A small sound classifier, trained from scratch.
Model: log mel input, norm rmsnorm, moe top_k, num experts 8, width 256.
Training: muon at rate 0.0041, 12200 steps, batches of 64.
Rows from block 3, named by matrix and row number. Rows with one number belong to one attention dimension. Each number is 128 + 24 x the weight over its row's rms, rounded and kept within 0 to 255. All counts start at 0. After the name is the row's rms in percent of the matrix's.
# q: attention query (model.blocks.3.attn.q.weight, 240x256), inputs 52-103
# k: attention key (model.blocks.3.attn.k.weight, 240x256), inputs 52-103
q.41 069 [152  75 188 122  83 152 121 141 166 113 124 161 133 152 144 104 149 139  62 111 150 145 139 120 171 143 126 111 120 148 120 142 118  97 123 102 121 157 139 113 104 139 129 135 116 104 110 138 121 121 142  69]
k.41 070 [127 128  85 119  95 103 126 108 129 131 123 132 131 151 131 137  67 132 132 141  93 121 162 140 152 109 145 148 143 106 121 135 127 123 176 147 169 129 150 145 158 113 126 120 143  92 149 146 120 133  92 142]
q.42 077 [126 128 105 107 139 142 111 119 106 131 119  95 150 144 162 118 151 153 142  79 105 118 182 152  82 141 122 110 119 126 151 133 113  95 174 149 126 122 157  88 112 134 112 177 118 127 123 184 128  89  92 138]
k.42 088 [147 116 141  98 129 134  95 143 133 127 108 104 133 167  92 119  91 143  99 133 135 125 104 120 147  87 149 163 118 174 138 139 143 108 166 123 149 125 125 117 156 137 149 113 107 100 130  87 129 116 119 170]
q.43 088 [123 130 121  96 100 138  93 145  94 121 127 120 124  95 141 143  59 136 121 139 100 149  97 130 132 107 139 132 108 121 108 134 156 108 137 108 160 150 128 119 113 128 151 147 100 115  92 103 145 115 180  99]
k.43 084 [115 151 124 116 122 139 106 112 130 101 126 134 111 101 150  86 170 107 169 135 137 140 137 127 124 101 121  88 131 111 130 138 107 149  98 126 129 114 116 118  95 100 132 142 117 135 129 142 145 163 112 125]
q.44 075 [151 122 149 155 124 129 116  87 141 166 103 131 102 122 165 176 152 116 146 119 161 107 129 126  69 124 106 119 141 127 145 140  91 152 119 184 124 129 107 102 118 117 113  88 173 160 105 135 137 130 131 129]
k.44 072 [114 126 170 149 156 131 164 143 114 169 142  62 136 137 171 129 130 131  65 108  90 135 146 122 190 161 128 149 131 143 141 119  86  98 139 171 152 137 135 149 125 145 113 113 103 141 141 106 149 107 127  99]
q.45 056 [132  98 133 121 115 136 141 139 135 132 152 135 112  97 164 155  90 113 129 115 173 137 105 111 114 121 117 148 130 137 129 149 100 119 142 110 128 143 103  60 100 148 143 113 129 171 133 184 106 114 146 150]
k.45 058 [138 110 141 159 100  85 128  96 140 127 143 123 167 151 166 167 120 112 131 129 117 122 164 117 156 114 132 142 139 118 136 121  79 138 155 126 143 122 137 136 134 142 116 122 105 144 112 122  93 127 133 109]
q.46 070 [146 151 132 117 134 158 160 187  88 117 131 121 148 138  77 130 134 123 149 137  81 115 120 170 199 137 117 118 165 134 153 133 122 134 145 104 120 134 139 164 113  91 155 147 113 135 152 105 118 141  92 157]
k.46 070 [128 111  82 118 153 100 129 115 140 112  84 172 119 146 103 133 125 101 142 123 156 117 154 130  73 179 145 118 121  68 131 157 147 160 154 105 153 132 138 132 141 136 104 124 177 134 103  98 120 140 151 148]
q.47 109 [ 90 113 108 110 145 113 110 107 171 154 138  56  92 147 132 115 156 143 145 112 109 145 138 136  83 136 131 127 124 154 132  95 120 101 133 100 144 124 119  91 136 143 114 127  88 114 144 162 100 117 129 161]
k.47 098 [147 168 114 141 133 121 117 139 114 134 125 136  94 143 124 182 133 120 109 158 155 125 120 149 156 124 139 135 118 120 107 110 105 141 112 130 100 118 146 152 132 140 134 124 131 119  84 118 169 152 124 146]
q.48 075 [133  92  76 119 163 148  90 151 134 110 158  93 151 119 156 111 135 152 121 137 123  99  86 130  97 178 147 131 151 154 138 133 110 133 145  82 153 113 118 122 144 118  89 147 104 127 126  99 124 119 148 119]
k.48 077 [123  86 164 106 120 150 101 163 120 140 120 142 145 106  65 108  95 113  95 136 183 130  93 146 153 152 147 130 147 109 142 131 117 146  89 113 118 125 113 124 105 124 135  92 116 139 164  74 129 138 173  89]
q.49 085 [112  96 141 105 137 105 152 139 148  87 122 117 141 106 150 115 143 104 129  98 133 104 139 136  62  60 122 126 123 103 140 117 125 132 163  98 118 138 101 122 109 140 158 138 105 126 109 149 120 132  80 132]
k.49 075 [130 136 104 131 124 100 188  81 162 124 151 137 147 141 111 166 124 114 121 102 141 118 121 122  91 102 106 119 154 146 107 152 141 101 132 115 162 140 125 126 124 112 163 128 101 102 100 121 106 112  56 123]
q.50 066 [153  67 182  91 116 167 107 139 122  75 127 147 158 122 145 138 105 126 127 110 135  87 133 130  89 137 140 154 156 171 126 138 118 155 173  97 123 136 124 111 132 177 131 176 134 134 121 126 116 112 151 126]
k.50 087 [106 134 172 161 177 104 145 126 116 123 163 115 136 140 119 144 105 140 112 112 125 129 133 128  61 154 133 117 130 117 101 148 132 148 153 128 103 139 102  96 119 123 114  95 113 131  85  75 140 115 130 135]
q.51 091 [109 163 124 131 151  90 151 124 116 123 123  99 103 107 138 129  70 111 118 164 101 175 140 136 177  88 147 121 115 164 132  89 154  90 134 144 112 122 135 129 114 111 160 112 140 111 148 137 151 118 161 135]
k.51 090 [170 168 123 127 110 122 123 167  96 167  84  94 145  81  94 172  58 152 142 123 177 134  85 138 180  82 129 147 131 152 131 143 134 125 125 148 129 130 163 153 149 138 112 159 143 118 152 139 167  98 114 127]
q.52 082 [135 171 126 151  91 142  95 134 110 147  79 152 108 149  96 128 149 102 128 157  49 132 112 133 174 114 132 113 109 105 140 150 147 128 131 151  82 124 176 138 156 123 134 169 146 135 105 101 167 149 118 138]
k.52 078 [124  94 128 148 188 147 128 121  89  94 111 140 149  83 113 136 152 140 172 123 103 132 149 148 110 117 139 129 145 125 160 116 116 158 127 170 134 110 131 145 129 142  86 139 108 158 118 125 101 162 109 131]
q.53 075 [124 150 138 168 142  88 126 129 135 171 114 168 107 132  89 122 110 117 121 109 160 137 124 124 159 147 119 125 135  77  90 103 136 126 112 154 146 145 136 144 124 101 133  86 149 137 144 130 116 133 146 145]
k.53 086 [150 196  78 130  93 134 134 115 143 158  98 111  89 124 192 104 153 128 121 127 139 132 175 144 175 116  94 139 108  84 135 108 112 140 129 143 136 114 128 147 139 142 154 179 172 124 140 186 174 120 144 160]
q.54 047 [127  81 174 103 174 131 111 131 171 148 141 105  97  98 101 137 113 130 119  99 170 142 110 118 118 145 118 122 119 167 130 116 131 141 139 102 141 124  93 166 119 145 117 116  93 116 120 142 109 146 147 120]
k.54 052 [117 123 160 149  99 139 104 103 146 136 134  78 117 151  96 112 138 156 130 161 154 162 126 107 150 106 122 122 111 147 151 144 150 121 126  94 124 148  86  97  75  93 169 125 158 116 122 118 164 127 155 147]
q.55 059 [131 146 127  99 101 116  99 131 162 157 125 104 138 124 121 166 167 148 138 114 108 100 111 103 112 150 128 130 116 138 107 126 136 118 138 137 104 154 131 134 138 109 117 137  88  98 134 162 104 158 111 121]
k.55 058 [113 140 110 104 157 132 119 111 183 104 184 122 103 141 129  99 181 138 106 126  84 148 145 144  49  94 148 132 132 128 124  96 132 100 157 118 143 125 129 129 153 123 136 108 135 125  97 164 102 109 118 155]
q.56 088 [127 129 161 156 118 136 117  90 167 111 122 112 126  83 124 160 147 135 142 116  86 116 139 147  69  71 129 114 151  99 153 125 116 160 135  59 140 148  98 147 116 127 112 123 104 144 125 150 192 118  87 112]
k.56 082 [110  77 144 154 148 131 156 122 150 111 149 131 141 152 105 140 187 121 146 123 102 136 141 100  79 102 131 132 114 174 114 115 157  88 114 128 158 120 109 127  89  97 170 121 109 134 104 123 140 135  71  91]
q.57 067 [119  92 157 159 126 142 154 150 137  85 152 142 120 122 134 116 105 123 111 108 146 147 155 146 120 124 123 145 122  91 114  93 145 177 102 100 129 130 102 134  83 116 152 150  96 140 118 136 130 116  94 122]
k.57 062 [113 159 118 144  79 105 138  89 106 178  78 114 144  99 135 141 137  94 148 107 139 131 135 110 185 127 129 104 127 143 106 173 137 126 157 125  95 109 134 164 150 129 172 107 140 123 139 137 183 113 123 129]
q.58 077 [130  96 146 133 140 147 123 107 150 138 139 116 116 116 132 185 128 141 115 106 164 108 123 134 119  94 133 142 148 148 135 153 129 154 120 113 143 135 106 149 112 152  83 164 157 143 153 161 106 101 168 118]
k.58 069 [123  81 147 106 158 156 125 156 139 157 129 116 116 165 130  76 169 129 116 134 154 140 131 113 136 240 156  86 119 169 114 126 124 125 138 113 130 107 136 103 115 123 120  97 142 127 123  50  87 112 157  95]
q.59 067 [129 161  98 109  95 108 172 139 104 130 109 153 133 140 168 120 155 138 144 132 158 156 130 116 100 125 116 128 120 137 134  99 114 106 116 187 149 133 126 103 134 123 159  94 111  98 123 168  85 136  79 139]
k.59 069 [138 140 139 141  73 128 116 126 149 108 167 132 119 184 130 114 123 152 130 143  71 133 109 116 137  94 118 141 132 137 135 127 147  90 151 127 107 150 134  93 167 123 130 148 114 115 102 170 129 138 141 132]
q.60 072 [122  98 116  95 136 147 130  83 146 111 132 122 149 107 167 124 146 122 155  91 127 109 161 114 116  71 151 132 117 197 138 135 140 150 158 101  84 146 122 106 126 152 157 157 108  97 138 159 119 122 144 112]
k.60 075 [111 110 103 121 156 115 153 125 117 141 173  96 158 134 118 163 121 151 111 115 108 124 117 112  51 111 147 110 121 161 117 153 159 112 172 123  96 166 120 114 128 108 102 100 112 118 105 103  79  91 116 134]
q.61 076 [110 157 108 127 151 123 115 117 158 167  61 132 120 166 133 111 190 142 124 124 129 130 141 124 123 157 128 110 108  93 161  79 161 144 125 147  57 139 118 168 151 119 140 138 143 113 101 109 151 173 119 140]
k.61 080 [124 107  97 114 159 116 118 102 122  84  81 155 133  58 156 107 119 105 116 155 114 102 168 154 159  63 135 144 105 129 172 152 151 124 136 118 120 117  98 116  92 138 126 163 142 148 143 132 128 160 106 114]
q.62 100 [127 152 128 121  94 130  89 159 132 153 103 141 123 123 132 112 149 138 133 131 101 106  95 135 105 193 129 134 129 110 143 141 112  96 124 166 166 149 155 152 135 101 112 144  99 116 122  99 138 132 148 140]
k.62 095 [119 109 113 131 140 147 100 167 167 122 169 129  98 124 121  65 147 130 122 125 110 126 154 122 113 163 155 128 148  94 161  88 103 125  96  95 113  80 113 156 120 132 117 127 105 135 112 106 156 129 145 111]
q.63 061 [113 109 105 100 113 121 178 102 156  80 135 125 166 143 216 150 147 134 126 106 156 123 138 140 145 102 153 113 143 141 131 129 102 125 136  95 127 168 122 117 152 126 155 140 139 116 129 135 156 115 140 115]
k.63 065 [115 114 113 148 136  89 155 118 147 132 147 119 165 190 142 145 182 108 144 118  94 123 150 127  92 160  94 113 124 147  91 122 133  92  96  86 143 143 132  94 123 123 143 132 123 125 109 145 141 144  48 124]
q.64 056 [ 98 189 128 157 121 107 109 132 127 132 100 146 122 103 161 136 120 125 137 148 110 128 161 135 135 141 113 110 101  33 141  92 167  97  99 183 121 102 118 135 128  66 176  83 136 136 119 132 184 154  97 160]
k.64 056 [140 159  94 135  91 150 129 150 166 113 117 115  89 138 147 137 131 115 143 142 112  98 130 146 145  75  91 130 124 111 137 120 103  73  79 135 183  78 133 133 137 144 131 182 142 144 151 140 178 113 126 159]
q.65 073 [122 131 149 166 122  92 107  82 105 163 115 155 115 146 131 118 154 111 132 116 120 165 160 122 143  99 115 108 120  76 132 138 158 148 109 162  87 142 130 166 125 130 116 100 150 144 113 100 175 158 112 119]
k.65 076 [106 112  92 108 146 118 146 108 124 115 117 103 135 114 175 161 199 121 169 138  97 117 174 128 133 120 122 118 102 186 128 129 123 128 146 142 124 115 124 138 123 131 106 123 145 128 135 157  85 136  86 154]
q.66 054 [146 111 144 137 139  90 152 121 133 139 142  94 108 119 128 153  99 138 145 138 137 141 140 115  98 177 143 140 134 113 106 101  91 103 119 125 150 150 127 103  94 119  72  83 144 157 149 119 126 116 131 104]
k.66 058 [139 171 130 149  49 135 124 126 148 153 118  88 105 134 164 132 119 107 123 140 120 123  86 136 138 157 105 135 111 113 119 132 102 104  97 103 155  99 140  98 108 155 145 116 175 130 134 151 172 118 169 115]
q.67 079 [160 134  99 103 164 140 137 124  98 139 175 108 127 139 151 121  82 106 129 150 134 139 110 121 206 152 141 136 110 167 105 168 137 107 134 114 143  97 133  73 124 140 123 158 117 146 134 120 109 106 206 140]
k.67 085 [164 182 115 109  96 105 122 151 105 140 106 130 133 121 151 121  66 113 103 136 153 111 100 125 133 177 119 131 128  83 138 162  95 149 129 161 140 156 125 111 145 129  90 116 123 131 153 103  98 129 163 158]
q.68 093 [113 143 150 108 145 107 121 137 122 145 127 174 138 162 149 139 106 147 132 103 172 130 127 122 123 168 130 118 139 111 125  95 137 121 101 201 129 118 104 133 135 113 158  73 125 118 142 102 163 137 123 124]
k.68 089 [149 129 103 109  97 129 113 134 155 135 131 139 107 149 133 156 117 149 116 131 100 100 137 140 155 131 132 114  87 137 129 140 106 120 110 183 135 149 128 113 124 134 135 190 143 114 129 148 161 128 184 120]
q.69 090 [137 115  80 126 107 114 132 120 125 138 107  95 145 113  76  79 161 110 143 128  86 118 140 111 113  73 113 137 126 111 146 130 116 120 172 102 106 125 117 117 123 120 131 127 115 133 130 124  94 138  60 103]
k.69 091 [156 141  91  91 143 124 133  90 147  73 112 145 132 105 140 124 137 100 113 133  70 126 153 133 111  39 128 142 133 123 145 128 135 165 159 101 170 168  85 145 110 139 156 123 131 112 114 147  77 128 128 138]
q.70 079 [116 131 161 153 146  94 133  86 132 150  95 160 109 128  94 123 156 124 162 111 125 148 158 121 108  92 129 108 113  68 139 104 146 149 151 148  98 150 108 159 111 136 134  71 147 161 129 148 154 153  89 112]
k.70 081 [141 135  79 134 141 123 172  67 105 130 114 106 120  99 199 143 147 114 176 132 106 122 141 139 138  79 123 138 103 165 138 148 147 117 151 173 158 117 113 144 108 141 145 159 159 122 120 163 160 127  70 135]
q.71 074 [120 123 126 108 116 137 125 149 124  86 146  91 120 132 167 161  71 105 101 129 165 148 144 113 174 136 122 149 101 152 129  85 144 118 131 115 133  88 102 106 108 117 147 118 136 111 159 157 123 139 141 107]
k.71 079 [108 176 152 148  68 143 136 136 120 166 113 114 110 134 120 145  84 161  85 121 151 143 105 143 184 139 123 122 127 151  99 145 141 119 136 104  99 133 123 111 155 114 128 153 138 107 143 134 164 119 162 151]
q.72 079 [136 187 114 105 110 142 125 131 116 128 135 122 108 129 136 148  88 129 114 163 104 150 125 122 204 127 116 137  98 172 130 139 160  89 122 131 116  99 136 118 136 121 140 128 120 102 143 127 143 133 140 133]
k.72 074 [131 153  89  85 127 136 114 152 117 139 131 167 106  97 148 129  97 142 125 115 133 136 109 133 152  95 159 128 156 151 155 113  91 127 114 178 131 151 155 146 189 131  94 129 102 126 151 128  76 143  94 162]
q.73 090 [125  99 149 146 143 131 122 162 138  81 130 128 165 132 109  88 143 126 136 115 122 150 121 134 102 137 127 142 148 135 144 111 142 170 136  69 133  90 111  97 116 131 130 153 113 136 134 106  90 147  72 119]
k.73 075 [112 119 164  96 159 117 136  90  86 106 109 198 133  75 128  98 145 111 128 110 144 143 132 142 126  76 138 134 141 129 138 129 134 145 127 113 153 140 132 133  93 111 160 127 124 108 108 160 138 151 120  98]
q.74 091 [116 133 135 159 170 119 113  98 172 161 132 127  86 146  97 163 113 142 142 135 139 134 105 117 109 173 108 107 139  87 120 105 136 116 114 159 158 104 116 123 147 101 113  76  96 140 116 113 134 147  94 131]
k.74 081 [151 161 136 113 121 123  78 113 173 129 110 110  91 149 126 134 128 113 166 143 175 145 124 153 166 118 126 129 113  96 134 143 109 102 105 189 121 108 137 125 156 157 160 169 122 136 147 173 175 143 173 129]
q.75 046 [123 149  99 150 162  84 145  61  95 179 149 119 131 134 165 143 139 162 168 127 145 157 146 131 137 134 129 108 115 144 135 106  97 106 134 175 114 142 108 119  99 133 117  78 161 143 161 131 118 100 135  97]
k.75 057 [156 115  93 101  98 121  99 122 114 134 133 141 115 130 190 109 154 102 112 171 109  99 119 133 127 116 110 139  91 132 122  93 114 118 142 148 164 128 132 110 111 156 144 144 161 127 144 185 109 138 129 128]
q.76 092 [137 118 124 136 115 149 107 110 142 136  74 144 146 129 107 100 185 138 160 106  65 103 131 132  79  78 135 125 143 105 165 134 129 154 167  81  92 140 140 126 122 131 114 154 111 140 115 127 180 152  89 113]
k.76 101 [108  57 138 143 186 126 144  92 136  91 144 147 156 126  95 136 160 142 158 119  70 120 142 115  95 113 145 127 135 132 139 104 161 158 117 121 122 148  93 136  82 142 116 114 137 129 116 116 103 133 128 100]
q.77 072 [142 186 156 126  65 138 125 109 119 137 162 121 123 140 107 163  79 125 124 166 104 146 126 115 184 118 117 142 101 136 134 142 151 110 100 115 121 112 158 118 139 116 113 112 149 114 128 137 178 109 140 135]
k.77 077 [126 135 118 142 113 135 111 140 131 153 140 116 130 148 128 148 143 151 157 121  97 155 149 111 116 152 132 129 134 151 115  96 103 148 116 174 102 137 131 130 154 129  96 113 120 115 131 139 107 127 135 176]
q.78 079 [125 140 123 118 103 151 130 164 125 135 115 116 124 109 142 110  89 120 109 135 125 147 140 109 145  81 102 151 121 139 150 106 139 114 147  99 136  91  96  98  98 121 172 107 163 128 139 135 148 131  83 125]
k.78 081 [151 155 142 131  99 140 132 115 119 151  91  96 135 126  71 166  40 154 121 106 182 157 101 131 192  76 115 132 123 146 131 134 130 106 142 125 141 148 115 117 139 130 137 159 167 112 136 137 153 102 165 115]
q.79 080 [138  77 116 127 155 128 140 161 113 107 130 114 129 115 132 140 119 134 124 142 157  89 113 162 112 194 126 144 134 183 122 132  83  96 132 126 167 121 125 153 129 142 103 122 127 101 154 120  95 110 165 139]
k.79 087 [114 125 152 153 123 118 105 177 151 148 125 144 121 147  60 127  85 130  98 130 185 103 102 140 158 176 149 110 152  74 109 138 133 147 110 118 126 108 150 157 146 127 152 119 155 121 141  81 159 129 183 113]
q.80 077 [127 157 123 121  81 104 124 171 107 139 116 102 123 135 146 118  95 109 126 148 144 144 130 117 167 137 116 144 104 137 128 116 121  89 106 121 128 106 118 105 124 116 155 112 139 116 140 126 149 132 111 135]
k.80 062 [159 181  79  90 123 149 103 148 125 120  88 162 108  76 167 102  95 129 111 119 151 139 120 153 162  73 114 131 142 131 147 113 111 108 159 155 142 153 127 187 152 112 126 162 162 122 149 189 132 121 121 125]
q.81 078 [147 145 132 134 124 120 149  71 130 140 169 129 135 108 190 163  76 152 125 125 171 146 110 143 159 130 112 125 120 122 119 152 130 122  71 168 148 112 133 115 113 141 108 152 130 102 151 164 146 103 142 133]
k.81 098 [103 125 131 111  94 128 123 140 110 168 161 101 101 177 168  96 155 133 152 129 134 140 126 116 121 170 138  96 110 144 132 111 100 100 125 132 122 118 147 130 154 118 118 146 135 110 126  86  83 127 181 141]
q.82 058 [109 146 106 140 115 110 130 105  97 153 141 114 113 109 153  94 125 126 122 137 105 160 135 156 195  92  95 123 115 121 123 137 135  85 145 142  98 114 109 146  90 113 139 132 134 122 133 128 114 116 133 129]
k.82 082 [155 164  64 105 115 134 106 132 133 124 121 132 111 102 157 102 162 121 121 151 109 101 177 127 164 126 118 134 121 133 143 106  98 124 150 137 148 128 134 137 145 138 131 133 136 100 160 182  92 125  81 144]
q.83 078 [139 159 136 119 105 146 128 143 124 120 123 105  93 149  82 177  92  82 118 134 145 120  98 129 148 102 145 116 130 141 128 164 151 147 126 159 147 113 140 145 178 120 118 135 123 102  93 129 105 144 133 150]
k.83 086 [101 112 168 154 146 127 149 134 170 109 171 137 114 158  76 164 112 156 122 114 142 158  90 129  99 141 135 122 157 165 120 135 132 114 143 160  94 142 127 114 155 115  97 113  86 126 108 130 104 109 145 163]
q.84 121 [126 137  74 109 129 120 143 145 153 143 151 113 128 120 104 109 144 127 131 138 114 136 121 126 166 111 141 142 127 174  91 118 131 119 123 140  89 107 125 102 139 127 153 161 115 119 119 153  73 117 132 117]
k.84 117 [155 135 107  88 117 158  77 127 108 147 106  92 151  81 146  97 154 143 102 142  91 137 133 126 126 140 139 132 134 132 126 147 139 144 174 128  87 176 134 146 141 119 134 114 134 135 107 130  75 115 203 136]
q.85 073 [128 162 123 160 136 136 100 120 138 116  85 130 113 168 105 127  76 135 137 149  91 144 145 118 143 112 146 129  91  84 138  81 148 116 136 190  80 117 128  94 117 159 152  99 125 126 103  94 146 144 127 133]
k.85 075 [131 148 146 133 148 115 141  83  78 114  95 137 164  73 107 174  93 141 161 149 127  92  90 148 152  57 128 133 117 118 101 134 159 135 171 201 111 134 116 174 153 168 105 132 125 112 135 161 143 154 132 142]
q.86 091 [105  99 115 108 156 119 208 113 123  77 160 140 139 130 166 107 139 147 124 110 141 179 130 155 149 120 146 113 131 147 111 100 101 125 113  92 176 151 119 128 136 127 175 135 144 135 135 131 100 118 130 134]
k.86 094 [135 153 133 155 123  91 161 148  97 140  96 133 136 153 139 119 154 124 126 136 166 148 154 112 156 158  97 140 131 154 118 128 142 131  79 100 163 131 154 109 118  97 167 130 138 132 128 168 182 132  63 120]
q.87 078 [108 125 148 105 119 129 154 178 141 102 146 121 131 125 120 117  97 150  94 123 150 126 129 122  96 171 135 151 133 127 104  86 137 131 105 113 116 107 127  77 106 100 167 142 135 128 129 163 107 114 158 119]
k.87 083 [135 167 151 147  84 131 127 150 139 153  93 124 112 127 139  98 112 133  85 107 104 144 110 143 152 119 109 146 134 106 124 120 125  98 114  77 111 129 124 127 114 129 145 161 155 125 119 157 204 123 139 119]
q.88 072 [143 109 175 123 100  99  96 100 118 117 136 164 170 103 150 104 129 114 154 100 143 133 118 127  90 112 115 133 152 126 143 165 121 161 121  93 116 121  99 113  95 134 117 120 142 142 146 133 151 148 112 119]
k.88 074 [ 98  90 142 128 103 154 156 102 137 129 180 116 110 185 155 150 178 156 126 106 121 137 151 107  85 162 120  98 109 155 113 100 107 104 132 128 129 123 126  73  98  77 113 112 106 120 115 118  88 120 126 148]
q.89 069 [141 121 160 110 109 122  86 152 152 118 133 153 144 148  95 128  97 139 119 110 185  89 101 112 123 169 122 130 136 124 121 136 149 124 113 179 134 121 107 155 142 114 116 119 120  93 126 113 113 135 182 145]
k.89 074 [ 98 129 101 119 142 135 154 118 145 148 175 141  65 175  86 137 178 170  78 136 183 122 136 137  90 168 128 124 133 108 107 117 129  86 125 119 105 115 148 122 146 153 122 152 137  99 148 128 133 100  83 130]
q.90 086 [157 109 161 106 152 125 118 119 101 125 128 157 106 115 163 144 121 131 125 152 125 153 108 116 111 186 122 137 133 156 102 149 123 129  95 135 143 106 166 103 117 121 107 141 178 142 143 125 147 130 144 130]
k.90 076 [132 142 141 145 146 146 117 117 124 123 172 124 123 128 170 123 142  94 133 118 148 135 130 117 130 185 127 131 126 103 117 119 101 151  90 111 124  99 144  96 151 131 121  79 145 116 110 104 151 131 118 134]
q.91 122 [133 105  98 114 197 119 150 132  77 150 151 144 118 154 156 124 115 127 135 136 165 139  96 136 167 200 140 122 121 143 102 130 118 126 117 192 138 114 113  95 147 132 129 115 112 131 130  96  80 134 178 154]
k.91 118 [148 148 134 120  74 144 107 132 129 129 110 117 127 165 169  84  72 129  99 160 150  88 101 133 171 194 109 126 123  82 138 152 112 114 126 133 119 135 125  87 141 131 100 153 174 137 144 137 146 140 164 125]
q.92 074 [156 142 149 132 102 182 108 134  91 114 137 154 146 141 142 128  90 107 102 146  93 107  88 143 158 152 145 150 128 162 146 192 113 117 126 114 146 109 134 101 109 160 106 181 123 120 121 135 156 103 161 151]
k.92 080 [113  93 149 156 137 128 123 162 107 144 171 157 144 135  66 141  93 139 131 106 146 111 110 102 102 179 142 103 148 102 111 108 122 160 133 163 110 139 117 144 152 104 100  92 105 136 119  58 123 130 134 124]
q.93 077 [135 165 116 155 120 145 118  99  91 153 121 150 118 149 116 149  72  99 115 153  96 129 121 150 169  91 129 110 119 117 166 169 121 112 142 130 143  98 110 132 145 132 105 132 118 118 108 111 157 140 106 163]
k.93 080 [146 108 134 133 132 111 140 125 130 116 148 175 129 112  64 171  33 122 140 126 184  68 113 137 196 125 152 111 131 120 124 113  92 151 143 170 148 122 140 169 173 144 107 133 105 108 133 113  95 124 107 137]
q.94 088 [125 174 144 155 131 128  99  97 180 149 101 126 113 115  95 157 102 134 133 126 159 112  97 105 120 128 142 111 138 114 119  94 156 149 105 209  97  94 137 122 124 116 134  86 127 119 152 154 153 134 160 119]
k.94 089 [118 130 138 131  98 195 114 129 163 140 150 126 103 146 153  81 143 168 119 122 109 128 114 129  99 141 119 121 107 131 114 125 133 112 113 137  95 130 124 108 129 149 124 171 125 141 131 134 114 115 205 123]
q.95 099 [116  95 175 121 138 119 140 138 141 124 123 125  97 109  90 143 105 130 121 105 150 110 123 141  51 111 130 152 134  90 119  94 145 164 133 161 136 151 110 144 106 129 126 149 118 148 123 163  87 116 123 139]
k.95 088 [120 159 109 147  98 137 146 126 209 152 154  92 103 126 107 121 158 156 110 109 143 121 122 122 105 161 106 113 134 132  95 146 131 131 156  61 115 110 123 123 132 108 147 124 135 133 102 159 132  74 129 127]
q.96 089 [141 135 128 154 123 114 126 112 114 128 136  68 103 110 154 134 135 124 159 132 125 106 155 128 147 130 120  89 151 126 117 138 103 155 139  90 130 126 153 116 144 137 125 114 163 115 123 133  90 139 133 108]
k.96 098 [148 139  94 142  96 117 174  99 132 105 154 132 119 175 135 140 102 119 138 121 103 131  88 104 121 114 152 100 131 164 152 120  91 132 133 203 122 130 147 113 116 117 139 136 100 107  89 128 143 115 180 128]
q.97 115 [107  88 170 142 116 167 151 105 166 116 144 104 148 110  67  79 163 125 142 121 135 155 119 109 115 146 118 129 143 131 140  99 126 154 159 137 108  73 127 131  97 124 117 176 108 130 115 114 134 121 142 154]
k.97 119 [159 126 133 129  95 106  98 114 117 155  77 149 117  89  94 110 154  91 137 127 122  95 131 122 107 166 125 154 138  82 118 170 156 179 122  76 134 160 120 127 148 118 126 102 123 123 160 137 101 133 121 149]
q.98 095 [109 137 118 152 148 114 117 148 144 158 115 123 121 114 135 172 141 148 124 106 120  89 128 116 145 112 153 103 105  99 124 102 141 141 159 179 117 127 149 146 145 128 107  91 147 105  96 118  89 102 131 120]
k.98 087 [148 100 115  79 110 133 198 109 162 130 169 121 136 127 105 148 129 160  93 129 120  65 143 158  75 107 151 106 120 103 154 137 136 106 129 196 152 137 142 119 119 132 113 112 133 122 134 117 131 150 109 159]
q.99 092 [150 132 124 131  76 137  84 159  94 134 138 140 137 157 163  92 101 114 116  86 171 115 134 106 147 135 127 141 124 103 130 131 123 131 109 102 145 148 126 127 125 134 147 112 156 133 119 148 188 122 131 140]
k.99 087 [106 127 122 137 139 155 133 123 127 142 101 184  97 137  94 168 147 168 117 113 178 115 147 131 132 132 114 122 150 110 109 103 141 126 123 109 116 114 136 144 124 124 157 163 163 156  86 107 126 130 101 130]
q.100 078 [147 161 107 136 124 108 127 122 133 153 123 116 124 132  98 118 159 137 166 132 143 125 134 108 109 130 148 123 130 140 135 150 117 118 120 134 116 143 140 130 127 142 121 101 137 154 135 103 118 125 137 129]
k.100 086 [114 114 140  96 146  94 122 145 162 109 138 175 124  68 117 136  81 132 131  98 136  71 104 119  71 142 157 135 107 120 136 143 148 121 133 116 115 126 123 105 119 133  98 107 121 147 167 124 148 144 151 164]
q.101 094 [159 125 115 107 108 161 118  74  77  85 157 121 131 120 142  95 117 122 145 139 162 122 114 134 155 174 105 134 164 129 121 123 105 134 104  97 166 102 129  94  75 121 117 114 145 136 147 152 134 155 123 111]
k.101 089 [132  92 122 152  94 150  91 149 173 155  89  98 131 144 132 121 179  96 145 132 156 126  93  92 164 166 122 139 148 148 109 144 121 125 106 120  79 139 144 100 111 129 160 124 109 160 139 132  79 138 160 130]
q.102 058 [113 139 150 137  91 116 120 142 129 114  88 121 101 112 137 128  67  98 119 132 149 137 105 140 137 111 125  92 124 134 140 150 122 103 116  69 130 108 146 162 176 166 164 143 142 114 125 126 158 126 120 163]
k.102 080 [119 135 138 160 172  96 147 115 108 123 117 173 121 144 145 174 103 118 146 131 126 119 172 145 102 112 115 114 108 101 117 143 138 157 141 119 139 116 124 149 131 141 164 110 154 145 115 113 179 154 122 129]
q.103 073 [144 152 131  98 121 126 123 157 107 137 121 124 144 155  78 116 156 154 140 145 122 105 121 128 133 122 129 125 157 119 132 165  87 141 121  95 158 133 146 121 120 149 137 106 122 153 125 128 108 120 123 107]
k.103 095 [121 108 137 120  64 133 116 137 151 117 143  86 147 114 107  89 136 134 150 136 134 159  99  95  99 168 112 142 151 184 136 137 112  70 128  99 114 120 142  79 105 130 110  82 100 152 150 144 121 112 133 143]